{"targets": ["smear"], "norm_position": "pre", "moe_every": 2, "expert_mlp_ratio": 2, "gradient_centralization": true}
Rows from block 4 of a small image classifier, named by matrix and row number. Rows with one number belong to one neuron. Each number is 500 + 50 x the weight over its row's rms, rounded and kept within 0 to 999. All counts start at 0. Numbers have three digits each. After the name is the row's rms in percent of the matrix's.
After each neuron's rows are labels from the 100 images, of 14976, where the neuron reaches its highest value: "top examples" is what is common among them. Only what is clearly more common there than usual is listed. The data: microscope photos of single blood and bone marrow cells.
# fc1: MLP up (model.blocks.4.mlp.fc1.weight, 1024x256), inputs 0-63
# fc2: MLP down (model.blocks.4.mlp.fc2.weight, 256x1024, transposed), outputs 0-63

fc1.44 095:433506460512536443485517500562475510544454456394429490411510552510476488497475588469522487504497436452500499584539536594463530408462491437502533469558507589447539389528466445435437559460565515
fc2.44 089:471554473523540531542480503533439510477532485597501421617501595631573544463594376557427545433482534487504464476478331493534471520576471569580491549433422505591559493448444514508535491464482570
top examples: cell type: artefact

fc1.296 095:582473490506543473508487449515423478425543512557492477486458460449554476406517498524498451501529497561458469553525470496467517498534508531556491422549551389449532485483573403570447564454580565
fc2.296 091:457503490473447456456514519586482493503502503442480554501484520543501548544495442540495553496485459501507558523432494552575570479466558478475489504459565527489447482400563487466502513472360501
top examples: smear: peripheral blood

fc1.89 106:487429480505449470503491543547526510440525563462556418493512424441416476640541528579462511455565525523564450543451438449518459445481506511489515410516422487475451587556594474500479457381513485
fc2.89 121:391528524454544573590555536450504481436505399395451473513417477519565476470382543505467541497474520533504532433521472517510470594602544512489546529441428516518549496457452589527622516556534482
top examples: cell type: artefact

fc1.279 100:449464506512573470520499516477504495446395510585500520550543531424518506547495485452395518395423554457538496509476452433422469551562493404538530498497553516569456511465516441464518560444500453
fc2.279 108:527539438548490522448519533501574520521495427446533416494460617506507495434501523536546498512512442594510474414483490542541496566467424504499573427449391533409506526522418602509462430568584497
top examples: cell type: artefact

fc1.553 117:501482532538503520542446496530566395545532460395376473479531466484437535462588521461594467533477468466459480534430500514515599550443570542480514542575510497543578581496547458545518462535530463
fc2.553 116:462415512466469472540489523386320484513471565527434451499460467502548409481487501441497552424438481545521461509524431486556456464455490570472477520432483468483419410503558527458586525544521450
top examples: cell type: artefact

fc1.671 099:490458432497528568532658490559473503520515470424408452481458460546423462419528596555450468457587412424518487400517527477449454478514490426612606412534504505476536462551542384534536487484444529
fc2.671 097:582600477442561439524476527466580501467470436570462440543541466506566483514555508556482479455486544465524473611565512512592573479573567554487427494539446573467444449468495527505423540554504476
top examples: cell type: lymphocyte

fc1.418 103:486452458551453536515520595459436490547533453533492613564422478428566447377513560537557474511433566434588500505438475474438452444499487542476572551548546538485518469439471554533552530566449508
fc2.418 101:513550485525475455471498463499566493481524438424540432553513563564515594457543490546467522613607480530479520586472546575585427514535438509495409521522418524563563583566493505578485534478449505
top examples: smear: peripheral blood

fc1.67 110:465543449573489471518509489521467504489458462524545474516521547509535496509549499486505478506518517528586512473565436549428503435377484573499480528527445483525475536573543466616520444573509438
fc2.67 117:429525580557486490495580477470548449498543552459496492402512539519513453457520579515587456516442530467485528453536525567476506465586435581592436532491540595513504470511452539418520480451435511
top examples: cell type: lymphocyte

fc1.421 111:557497474541468509534522535491460485491499458450474462512503502432498501478499568451499519515495469507543485553480500530500537492640457526487488589436454507536497433594524459459520474542573523
fc2.421 117:472472511508541524502525524545517514589486533501554412500471522509489530510512458411514478449578467549424502408533482452507551564507504533443444458503530508525473412512469486569476506574434539
top examples: cell type: erythroblast

fc1.35 090:465486535517483497506526578554468368466530415523445504363580578542464496455460474466475413536523530494543448479516425511549530543459530488496608528483507552461528495456512507508491518604431440
fc2.35 087:587508512511487422552528452524503539521528480502592631601452550497517475488526523504573569426520454493504513463521501469437554512453529453519464453433517467530562548510493444422451517457605607
top examples: cell type: artefact

fc1.211 106:555501468551512517469485507486594470530495524470413586478522509403539413509481536541544488453512432571516517545388511546476459439484599558408575530545435540574536483532485533523514423449506461
fc2.211 112:500527447439499511598469522498426516404444461518644475545527546504437526520520532558527562530516587439514479538503585444536519538523386504523459505562482509439451560487533527450610557497503618
top examples: cell type: lymphocyte

fc1.515 103:528533504488504430592501483550488449495466584570477542484520552454438493568446422511619492563514543475616530530476529520360553457494404541531448502472497501499468512616481534499430487505523506
fc2.515 109:468503536449482471529492483465521494450613467402563490537542447462529458485555494539461413575513375570525597453428577351550458482534467484452496418510478472538489424483472512449475491467522524
top examples: cell type: artefact

fc1.57 101:527435543515474615560487450391482607497516501448321548574491379533500531449483413547474480533519484473465376561540504559465543482577463395501568471563541531566532529422561598535462475479516483
fc2.57 096:489547578460497472508539502558519385479567491461637539404553552429499480370540448433476482476491564621510486423435555531587421481503585491471383532543509460423475595585467492498501534501580478
top examples: smear: peripheral blood

fc1.439 091:493482549523511525507516459453571440471457526571469485460522551524557474429437483404487532579455489568497547514471497470442471558488556554498392564530419488568579528548461447442551501459506569
fc2.439 099:527498519460551500471474570486500502520575476503508551516470427538502455490572442478569483469551464491461388469468564625550497505559495566418548501437513532521520528463482470493512461520398568
top examples: smear: peripheral blood

fc1.204 093:560419475509543513576555497479520416502601510397407505538452575472600469489485543424552496487473484529446486540517543462435505485424489544475477495479553497501457585498508505517490493558490534
fc2.204 102:391507477616417453496462517503553489486523601545494558485588501538541460539481496412410494530486476549485467487515576508491492457548561487524540471361493530517547536547563620533475447506548452
top examples: smear: peripheral blood; cell type: segmented neutrophil

fc1.427 101:448417559516469470469430535476562481493469471437384493427506465465464447523574498442490515500499599560481551555438472539497459518548514490518549523446516500504493449500498489558497510416466458
fc2.427 120:551523478448546589499485515507453437584489546525588495523444448444529578509507485488568456482476446483461530470506493487490457485514503479519460441535523516482541500555476468498559466491428523
top examples: cell type: artefact

fc1.622 093:480483393467491545440487519504458476530465531488466544586454537450480355512509489483501409471511500405453524363466391529457618397470526562571598477459608477502532471500492512423494517549580447
fc2.622 105:511547504477468523499514456530459532504436580543416505399431492471579535402538489505447587511582453525611442567472416511582431574499479374522456463560506442457577487460512433510544502442524467
top examples: cell type: artefact

fc1.663 102:481475555500401490511474478492536455486577517453441511535471484487474393461491470470504467429485508525536510431533515481413590430591574509599414530494510483543461452466371546507514472505520472
fc2.663 110:514562485527549523507516605478499535516466490499506462448557347466437518531503441453527481471500445500478577462501577530523415551460429454490452542491494547530490536516524584502502508535537477
top examples: cell type: artefact

fc1.226 100:511493505505557525395581533439539525467507553462431540517450482560442542493507557419561505434502454564530444384503546525620517534491469532588533456481515467551528544509557530440462508462459556
fc2.226 099:529506483552473376546511463493492483465464559441498534522547497452523496478501479440395506536441599523513586508482475439417584419549460476450491549566414478555487505504587459474535521568539423
top examples: smear: peripheral blood

fc1.680 101:556436510498504368564482561490542474381507515497562515445475501529390447430520475516484535491486554472505508493486452557427480487487434527537491511497474408506490489525541639479541524456408458
fc2.680 096:552549493481481535534458511582420486562556482559416516511554535529560498480541459473519529560483546554572476505399528557504491544502511471619493461559585522505538506454521548482525526461463508
top examples: cell type: artefact

fc1.73 096:500427474478558485527403561433594448517539571506472478452566508528493450589562398465506505485555374551501514472458565504434510601574495492536574427545509467519511536535550461513451463551505405
fc2.73 108:598522518443455528477560407508488471531537565547445547516396482510569497429592544377478525589551603413395462523441421524501476534540472409543390478442536500602510517539504446504510530484493573
top examples: cell type: artefact

fc1.194 110:583434549546422428512519560452416490481466495470448476510579448514491485459454441497437500484500504439542551501509509444444515563569509400468563491550536461578470452466522452495507476522493457
fc2.194 099:429571471526508512477413484449576560537569494503555455441509568520535467490454538504540557501546518509472496495585440564468583510486450532440440500486515448421515558573492470463492397422440515
top examples: cell type: lymphocyte

fc1.6 101:559436500505519544450470555428469573462364393461600536480505512526487504459501480502461465510522479438464492487604535413414458497526459516535487507521460527493520463504397544412473510518529488
fc2.6 099:541615475500405541576514437534522445485625533535497501493525521520447595547493519467571512553546573622537555471492526516608547538487429509476496491436571455513496486474563525542426476469502423
top examples: cell type: artefact

fc1.521 106:448558479584520420493480502478557459450495477489511480416419494436429435478446551504461527428532491552528422483376473441502445495448552466513429497523518459489537511560500545526560516569422552
fc2.521 104:542405448414539555529635617436434520546404589529461542480471492526579452524480525493454399460440482474467481487459480492563538548520493565518531467514412525570442574429587496510533486460511458
top examples: cell type: artefact

fc1.592 100:572419501434413540588554440516520501584484507524550539567533469531455492449474545471555500583439474525559473532485555463445554383466469498572408496535464459528472512481479530476528546486484439
fc2.592 104:528559524645503461509474612523487567428563496481488457486486523459449489443533494478513436550417456437501464448517578510484431563543587449478522561440565435404409530589526539411508544559492485
top examples: cell type: artefact

fc1.7 106:525582584433531492540511460595481576560550542507543491493552514439480646533473456498479543517462471516448426514641507480341499482404490491534405481475491417441543565500571444531438558526551529
fc2.7 106:501462542539511453485438522404562414473569510509477435442508430512531465477469469465502499508416584501594539580489479520538522489497438481447480534541557604614501395489408457448478413431379467
top examples: cell type: lymphocyte

fc1.408 090:504492446529521463482498459512463467510554502570600513562569448526429494538572443494511400471471507486575521530510488510466509502536627538390533485444470524465518450483542516420428421549413627
fc2.408 099:501440569594456514503445580517465575493517497497490436450516502597462512495486486576481536427457495484442461582516487511547449479423536481583514549574485394407507517541447471594583538515539402
top examples: smear: peripheral blood

fc1.477 093:422555573543465504458560587574439498484594476491525523563470458494499567449403465608520447513494552540440493431545481495527584495494487464459496486482457566516549440527443519493469534461559501
fc2.477 102:547573500505436453520488392575496505526501579450464522452536493583517467391508515497510516501484488527545498580376466549432470490515445501489515543469524558587486515502474494508525429470473460
top examples: cell type: lymphocyte

fc1.594 098:448419464405529466521492492368504351472560458588498512492373535463491462524530568534449479434491566485555493481463499564482530491520529572511510567453507549519559524463476506514502499415510608
fc2.594 113:442442502562430493473484522503448589609497515419466560528463506534541533546413519477510482440472400598469365511511542489531465558464373505481436520570444507490499581462464459527517466588464446
top examples: cell type: artefact

fc1.394 106:555464437459466617615445495456350498466590495531438448523539472512561455516452501533468534520494437542486473443406494479482461473507537467576447438497431444530451504439504515488526497502499573
fc2.394 114:463483439548513519460471507443577494550482377494507504414349493434584499477486535530580468499533493444474451543541495606392595588486538503438443591495448502544412466561509472535589573524541511
top examples: cell type: artefact

fc1.311 109:430548558505564477480469550554497480590506541485468541449522356602546505483427539518485431511549559476523466580542434523443555541452479459441522464464495553575520405471522551489492452515565594
fc2.311 114:649473458407457561570481517564419492517510528559563510510443506507499551486492453491530529528439434598453608524462559544526549476499428548545482466539500513556504560495518489541567538552472426
top examples: cell type: artefact

fc1.677 099:522484519455496458531592519450476455539467516453487506508479582423583593398520500503475584506556453529508499409486422433473587585455527437458484505480488551485466486468472527497492442550484497
fc2.677 112:527484448503493463472426547496457495460489500495444527431502473559440419485458535597567427502575548447447509487443501577483550478486527563502441479514436502527547560486458512512467503535525503
top examples: cell type: lymphocyte

fc1.581 095:521504591489482476511545514461564479500510508572488542539433510515495588503537500473465579526499540528491437518562522575436548453501386439457564439526410568504518473470535572525579455575491460
fc2.581 089:542444394527489518647453449514573487480552540569579508503520527520482510509500508481574466459473562537555540468458443427581455578619568463511497525488521479513443473559491500568587521517496590
top examples: smear: peripheral blood; cell type: segmented neutrophil

fc1.694 097:434433484441518465582505517523502540453496476546526509478511546538502494431404540474525570447519506441555471416534473525584534469501541546438481460489375467563517553458494512445551625424525403
fc2.694 098:539433547522447557396527563526511476523459447508502491612480535548498500577514448506434470495477491452463510483522449436499503487492440436581624542487552473457508537504500609555514447530475501
top examples: cell type: erythroblast

fc1.252 104:572494513552580505515501422576552474503536404482462461571500542460534554549477493445512549501420511578522531454490469490511406459501495512504461569422452517447518444475536411588475466604464484
fc2.252 082:525462393475528474492492566376543413560472461515515553469492490527484523492419543523488503460536556479451490523513551536432501570490529427502494462486578428554597428498426517537409462450515469
top examples: cell type: lymphocyte

fc1.733 097:482465488551439458464486550503549405376510420383466520463535529446518486522531641550406496455541538490502345501486459534609538487512498570489547522426541558524539473604557527546488480455506547
fc2.733 095:518515614460497643582581506548495489512504540521535504494422465522497467463434453428484519489515435433474470448540445492401498542488457497426660525496506472546555495532476425422506468477524569
top examples: cell type: artefact

fc1.340 108:485542519505495454547523501523531514467480495506403458488490528413552479497527421478496502557544429426507536426433521455573523517476572588389490521518548575410469496502524471517521435429510486
fc2.340 105:599581554495433591494536546499517525526557451491502511516422448617429576536490554495455530470515555482499505486519489572522531472525550453475470435486520450482548428484453526520440549439503459
top examples: cell type: lymphocyte

fc1.561 107:520414485558531530484515475383575450492470471488475437496500473441554411566402591573522572490516482536510466430542394430548472483493546441494460488505531505557554487604494497561542455557503542
fc2.561 104:362570555425525436633523459542461644468501516544512531437484406488439468566588527579454454413530460432528532515522470457496351391511432585567473480432419478520428529428458512534535572513486478
top examples: cell type: lymphocyte

fc1.538 096:410521515384464497409494445545521490476524487457511478503533534552519413545431457442518554505454583492583522524475506455574475410469441473518452538555417512603437516565542523502503557479534565
fc2.538 095:492519428541587544522501493437486473476487464433496518497448453550505470452498419451522442505463529499494495549498529427428505570567505472485493429517514496520487495542490486530508499478604429
top examples: smear: peripheral blood; cell type: myeloblast

fc1.596 105:468487466484611412479476469478469603540582522460456564479500506485503480462497492513428509479406476575539506542462575457465407400514463465589504509520605556459484449443473533518498577492448441
fc2.596 098:599547497575471535428565423460488340491490507508559501498514500548514500539583550482452417438488512485572505462556471573501557488408506461456558484530364571498557529523452543485452433479471466
top examples: cell type: lymphocyte

fc1.505 099:592499464556502543487461553462507554567373593502530497446464530483507487472539571557508556470532517538459438528498446608539556449516502488507450439450483476587512469608570500397574510584484479
fc2.505 088:513446510402492453517546559497498484417555478498577522566528527522585461459461503435458507521440558407563598470396431475438436479474589544473534493469515510542501485502488531558600534526569509
top examples: cell type: erythroblast

fc1.570 100:612491539518561592486510542548462474491515568498537454613431563507488514563524444550525449506411514353463535441449556341479508442573493502448594431492479499547498569485503497601500519552498493
fc2.570 110:503512432500457441485434461466543456391551492485501489498511471445435444467466585527438502584570505521524515569556447521513509544462473543389502537562508480515511510463477491499460522528487501
top examples: smear: peripheral blood