Weights of a small image classifier.
Training: normuon at rate 0.0049, 8100 steps, batches of 128, held-out accuracy 100%.
Data: trained on microscope photos of single blood and bone marrow cells, 48542 training examples, 21.4 epochs.
Rows from expert 7 of block 3, named by matrix and row number. Rows with one number belong to one neuron. Each number is 128 + 32 x the weight over its row's rms, rounded and kept within 0 to 255. All counts start at 0. After the name is the row's rms in percent of the matrix's.
# up: expert up (model.blocks.3.mlp.up, 16x512x256), inputs 160-191
# down: expert down (model.blocks.3.mlp.down, 16x256x512, transposed), outputs 160-191
up.55 105 [155 103 145 161 255 162 102 162 152 156 216 116 145  66  84  97 104 165  43 110 132 150 126  76 193 146 125 124 107 107 110 159]
up.56 079 [163 157 126 108   8 102 159 106 111 177 136 130 145 153 164 164 162 105  98 186 101 123 140 103  73 111 108 147 188 159 110 113]
up.57 074 [ 87 113  87 150 140 141  72 141 169 116  93 100  78 130 119 119  68  93 142 147 133 176 118 146 112  97 130  85 133  81 125 128]
up.58 105 [ 70 180 146 144 198 142 154 120 163 154 152 117 165 110 155 127 174 147 102 131 135 158  75 110 124  93 142 122 151 148 144 176]
up.59 083 [118 116  92 117 136 138  52 202 162 129 137 106 154 153 145 132 107 152 122 157 158  81 151 177 108 104  76 145 117 160 120  95]
up.60 122 [166 123 190 122 176 217 148 163 135 164 130 140 144 155 105 138 124 138 184 157 157 217  92 148 166 129 169  88 149 107 178 119]
up.61 079 [140 143 147 120  80  90 112 186 110 165 236 122 136  56 117  78  91 110 124  69 105 107 115 140 103 105 192 177 112 141 139 116]
up.62 125 [129 113 129 168 136 154 126 180  82  95 118 145  91 105 153 177 141 154 115 116 115 117  63 172 161 112 126  89 183 146 100 168]
up.63 099 [105 122 153 102  73 130  87 142 137  33 184 124 136  85 174 158  97 153 113 176 132 106 127 103 146  96 113 140 128 136  87 148]
up.64 103 [129 106 148 121 184 112 136 136 163  98 150 105 140 113 154 127 124 151 128  86 136 152 131 188 172 114 115 109 155 110 151 199]
up.65 080 [100  89 121 124 106 137 108 158 132  99 127  81 172 156 118 124 115 108 106 150 108 147 109 143  82 122 129 132 130 117 128  76]
up.66 083 [120 134  86  82   0 109  94 107 133 101 180 147 144  92 188 118  29  90 145  80 149 150  73 194 110 110 106 169 140 106 141 121]
up.67 093 [134 141 137 170 101 119 123  49 125 120 151 124 113 142 155 108  91 110 192 163 116 150 122 152  98 117 139 140 128 125  94 108]
up.68 114 [147 118 135 119 224 152 131 137 127 133 156 215 130 160 100 120  78 176 106 133 154 140 127  83 165 108 155 152 139 183 132 138]
up.69 069 [131 151 154 127 102 157  97 125  94 144 179 122 134  98 119  93 168 179  97 113 162 106 130 103 134 126  99  95 203 147  95 154]
up.70 105 [131 128 152 117  22 154 102 163 163 123  69 131  74 195 103 135 109 111  94 192 134  90  68  95 138 114 129 146 130 166 110 158]
up.71 082 [123 127 151 123 124  66  86 124 105 146 145 124 154 131 133  96  90 149 140 127 100 124 119  84 167 142 128 142  71  80 157 101]
up.72 122 [134 158 168 153 171 126 128 122 159  95 208 136 189 128 155 137 156 133 144 122 101 160 153 132 121 168 159 131  71 100  84 171]
up.73 100 [107 160  99 164 126 136 140 106  94 149 107 141 131 136  99 160 125 193 133 178  93  73 133 101 134 108 166 159 146 168 142 148]
up.74 111 [112 144 129 172 143 119 180 154 181 104 114 179 125  98  91 132  74 158 117 123 136 114 157  62 104 125 141  94 184 148 116  96]
up.75 091 [147 176 102 153 133 121 102 180 160 122  57 134 100  76 166 120 161 155 114 162  99 114 116 138  79 144 211 151 118 115 163 143]
up.76 100 [ 90 106 208 170 164 148 130 181  96 141 151 132 146 148 121 137  77 135 166  92 141 172 125 115 124 133 105 169 102 133 136 149]
up.77 090 [101 126 129  99 104 173 116 117 142 148 181 138  79 139  71 221 164 146 162  65 122  76 126 150 142 104  95 116 155  62 181 104]
up.78 099 [ 73 110 123 214  74  84 151  53 123 139 149 131 136 113 167  95  84 125  38 146 101 149 121  84 133 153 191 142 135 103 138 111]
up.79 130 [ 81 109  91 109 112 101 132 170 178 120 121 153  89 139 168 154 116 157  86 144 132  97  78 143 140  99 104 154 136  59  97 145]
up.80 120 [136 116 106  89 153 120 125 138 137  49 221 143 152 132 134  32 163 166 150 142 127 103 107 115 143 114  99  77 137 198  76  95]
up.81 056 [154 162 141 133  54 129 166 205  98 125 143 141 147  67 109 133  92 114 129 139 116  94 125 139 183 149  84 194 145 109 138 176]
up.82 074 [146 130 129 164  78 128 117 133 109 137 141 146 161 150 124 160 110 152 148 120 115 130  86 136 109  81 105 153 132 109 140  57]
up.83 076 [132 120 143 174  85  67 104  57  49  93 140 150 122 100 109  83 109 182 152  80 131  93 123 183 129 131 165 164 116 100 161 156]
up.84 123 [126 123  96 110 122 102 126  99  66 140 112 129 159  94 106 131 121  56 115 114 116 129 135 116 114 155 103  97 132  96  70  88]
up.85 103 [ 93 160 178 125 165 119 104  99  99 104 166 140 138 118 145 104  83 126  96 158 133 148 144 101 127 169 195 104 127 140 120 124]
up.86 109 [101 103 128 126 117 134 120 132 209  97 131 148 166  98  89  87 168  91 133 171 128 143 139  93 123 116 157  97 135 143 166 156]
up.87 129 [118  91 176 106  73 156 212 182 101 120 131 140 148  72  86  82 130 131 135  91 124 157 102 166 126  82 136 157 143 116 138 180]
up.88 097 [150 154 113 159  85 110 159 109 135 130 134 160 154  94 105 123 123 101 186 108  93 111 171 159 178 150 138 124 201  96 125 163]
up.89 085 [122 123 141  89  89  94  95  93 137 147  91 120  99 145 125 167 110 173 124 122 132  72 139 101 132 110  67  62 111  82 119 127]
up.90 064 [132 145 125  97  63 136 157 189 149 173 143 168 117 121 141 140  68 133  71 121 130 104 165 186 103 168 118 133 121 157  84 160]
up.91 085 [155 102 158  77  79  76 113 115 152  97 167 137 101 109 145 175  82 213 123 106 105 147 130 164 164 138  99 123 112  86 167 153]
up.92 087 [146 151  86 114 121 134 130 125 106 124 105  96  96 123 123 110  93 168 164 131 109 125  95  79 125 123 122 166 149  71  98 118]
up.93 078 [158 182 143 110 134 148 103  72 130 182 147  84 153 133 125 100 120 110 107 181  78 113 148 131 120  94  76 141 141  96 133 144]
up.94 091 [ 87 125 139 174  79  68  84 184 140 164  95 156 157 105 115 145  88 195 115 118  52  95 181 192 148 116 162 106 184 153 143 101]
up.95 075 [ 86  63  86  96 117  99  95 154 125 138 104 134 134 131 141 106 170  95 142 139  75 145 111 221  73 141 106 127 133 120 105 151]
up.96 094 [120  32 120 108 108 136 117 139 148 102 158 114 155 114 129 113 163 130 116 165 109  86  81 145 100 136 107 145 122 126 113  75]
up.97 105 [121 114 163 104 108 124 127 105 176 150 136 101 134 131 111 106 107 157 104 131 115 134  69 138 121 107  91  44 149 153 122 114]
up.98 077 [127 141 112 122  40 165  88  69  87 151 112 115 127 203 120 104 119 175  97 104 133 122 143 164 115 155  63 156 183 129  66 124]
up.99 079 [111 143 157  80 108 105 110  84 140 126  76  78  59  99 134 142 140 116 116 147 117  80 124  84  73 198 136 110 134  66 134 113]
up.100 116 [200 146 133 101  30 149 104 184  69  81 121 169 134 189 143  84 138 126 126 153  96 158  72  83 152 138 211 167 166 129 113 134]
down.55 112 [135 102 126 153 127 181 154 101 178 187  65 149 116 113 119 113 114  80 191 183 130 230 139  89 108 148  90 131 139 103 155 104]
down.56 084 [102  96 164 134 124 127  83 114 123  20 151 124 116 116 102 135  60 145 172  73 164 154 145 147 148 169 108 143  81 146 207 154]
down.57 063 [159 129 121 153  71  98 147 101 154 134 155  79 165 169 137  71 158 198 147 142 127 164 129 109 101  84 153 121 120 129  97 112]
down.58 110 [147  97  88 144 135 138 181 142  93 105 118 161 106 147 116 160 109 108 210 105 143  89 150  96 120 160 145 154 127  80 112 108]
down.59 071 [108 113 114 168  81 154 190 134 205 134  54 159  62 113 102 128  96 115 175 121 130 131  75  89 144 138 156  86 150  73  50 144]
down.60 140 [129 169 144  69 144  99 100  75 172 128 134 129 134 104 175  87 167 119  95 109 148 109  66 142 207 107  87 162 113 120 137 114]
down.61 111 [109 140 100  58 112 137 141 117 122 101  71 119 104 174 153 136 151 147  88 127 138 140 125 179 158 132  27  79 178 144 118 142]
down.62 094 [160 149 111 127 187 140 143 113  91 117 105 147 101  98 113  97 148  94 160 148 112 138 158 117 193 137 102 108 143  79 149 115]
down.63 104 [125 115 113 162 168 127 189 146 126 204 114 131 141 139 141 141 180  88 154 106 143 157  79 147 137 161 183 105 184  72 118 110]
down.64 078 [197 100 104  96 123 100 105 142 177 149  94 164 132 120  86 105 135  96  89 126  83 124 130 115 101 100 121 177 115 127  71 155]
down.65 087 [153 128 114 189 167 125  89 175 147 115 176 122  70  74 212 166 160 162  88 147 122 137 158  83 147 129 150 155 111 188 189 149]
down.66 102 [155 126  85 143 126 132 174 116 124 128 128 120 127 159  50  98 194 153 118 115 120  66 143  91 163 122 126  62 179 124 126  66]
down.67 081 [ 92  82  80  94 153 150 110 197 115 133 134 123 111 137  47 154 129 102 103  38 115 146 132 113 160 100 141 116 184 158 155 123]
down.68 101 [145 138 127 138 134 101 112  93 156 127 107  80 127 125 112 166 132  98 128 178 163 107  67 152 170 114 125 137 114  60 116 156]
down.69 095 [129  90 119 140  51 145 105 129 130 132 156 111 120 121 153 151  69 123 156 110 111 119 136 159  82 156 156 143 150 118 133 110]
down.70 087 [104  54 135 129 184 100 176 124 140 141 126 160 154 116 136 118 119  86 114  99 152 157 122 123 105 135 105 109 137 136 136  93]
down.71 078 [172 165 110 168 112 205 165 107 144 174 134 163  89  56  70 156 157 134 109 189 109 167 125  58 146 178 161 157 220 129 142 108]
down.72 102 [123  66  56 127 163 181 123 126 110 166 101 108 122 126 157  92  90 136 152 128 133 187 118  68 135 174  79  95 137 103 140 106]
down.73 091 [141 151  99 127 180 176  97 146 134  77  96 118 106 136 135  84 111 103 127 124 201 151  68 156 180 108 103 105 206 117 112 143]
down.74 106 [165 128 141  78 156 148  99  99 120 129 141 131 169  88 206 124 168 115 137 140 126 151 114 153 134 127  99 119  91 116 166  92]
down.75 103 [115  91 184 112 124 109 154 115  78 148 137 101 111 162  73 171  89 104 197 138 130 144 147 173 191 127  75 131 142 169 122 150]
down.76 090 [140  92  95  97 162 152 119  78 113 181 143 134 156  69  77 135 137 102 148  71 139 103 160 122 138 162 127 134 140 104 120  72]
down.77 089 [ 95 103 109 135 148  89 112 148  99 109  97 130  59 132 132 108 109 141 150 127 132  85 147 102 117 165 141 133  88 173  99 157]
down.78 085 [158 143 178  56 121 138 113 177 148  77 126 118 115 167 164 110  94 179 103 108 154 116 110 118 171 127 147 126 125 150 127 117]
down.79 160 [111 143 149 102  99 131 132 144 102 123 131 131 150 190 126 123 132 101 112 135 110 156 134 140 133  67 144 141 113 114  64 130]
down.80 105 [125 124  95 179 131 119 132 145 115 171  66  92 105  68 128 152 124  97  76 131 114 141 102 125 108 125 118  90 120 105 104 120]
down.81 084 [127 121  91 117  95 182 143  39 140 162  82 142 130 155 104 138 141 168 136  70 133 171 126 131  99 122 109 119 133 130 110 115]
down.82 088 [ 91 155 183 100  94 145 172 107 131 121 133 103  94  70 161 167 150 127 113 113 132 113 137 115  96 186 154  84 143 167 138 150]
down.83 095 [101 185 120 126 131 143 142 154 211 119 107  65  88 134 147 140 145  68 123  68 201 139 123 109 149 121 105 142 182 175 146 130]
down.84 089 [ 93  86 175 164  94  75 151 131 168 128 156  98 128 156  78 169 147 153 148  38 180 130 101 102 134  94 132 116 125 135 111 143]
down.85 109 [133  81  93 170 132 211 147 166 151 141 137  90 110 127 103  64 167 130 129 124  64 127 103 110 170 155  59 142  80 102 157 140]
down.86 102 [164 201  86 151 140  96 176  83  84 149 133  85 107 131 154 117 116 119  80 126 105 118 107 159 155 185 140 152 105  82 158 155]
down.87 113 [118 125 157 121 144 112 125  66 126 109 119 136 140 186 129 170 131 128 156 158  97  80 110 121 181 139  98  74 139 127 106  58]
down.88 109 [168 126 142 124 105 113 103 194 123 163  93  72 103 116 149 113 119 119 123 158 131 125 106 119  62 123 127 145  85 176 158 125]
down.89 071 [187 101  34 170  47 141 180 162 128 121 174 130 148 116 139 118 140 149 166 108 114 155 124 126 132 152 162 184 171  75  96 111]
down.90 090 [ 94 121 109 124 116 178 119 122  62  97 160 100 128  96 141 101 192 169 201 114 134 168 112  86 147 118  88 105 130  71 150  88]
down.91 077 [118 122 117 165 120 122 102 169 102 120 136 133 192 112 138  97 112  89 187 117  97 108 126 110 143 108 126 134 138 158 130 176]
down.92 059 [128 127 131 174 123 121 165 173 128 143 129  88  89  94 105  94 140 109 121 132  91 121 148 161 109 114 153  60 156 104 106 146]
down.93 073 [114  84 153 131 139 175 132 184 187 156 157 103 103 145 134 155 104 136 118  97 126 173  59  87  91 140 182 125 125 160  93  96]
down.94 117 [147 156 103  95 117 162 197  87  71 130 124 107 174 134 100 138 174  88 112 135 124 113  47  51 105 152 171 124 102  77 129 193]
down.95 062 [148 112 121 156 117 111 163 141 136 124 119 147 172 120 114  81 150  80 154 146 133 162  85  87 174  58 165 127  55 138  17 116]
down.96 082 [111 147 118 147 121  82 152 159 155 122 111 153 100 173 106 143 144 144  98 139 130 136 120 118 140 118 147 103 168 161 173 145]
down.97 094 [161 118  53 143 173 138 151 156 181 102 121 117 150 119  69 109 175 153 157 162 124 106 174 127 115 105 126 175  98 152 114  87]
down.98 095 [156 190 177 171  89 125 150 181 133 108 136 137 109  68 158 129 130 127 135 112 145  99 122  74 112 141 210 123 137 161 129 148]
down.99 055 [ 71 126 102 175 116 160 100 139 164 135 169 143 115  86 161  98 100 121 143 121 140 156 147 213 180 137 118 140 127 155  89 117]
down.100 130 [ 96 158 157 114 218 128 124 166 131  79 131 110 139 128 186 160  71 127 132 140 173  57 151 156 110  86  99 117  87 155 141 181]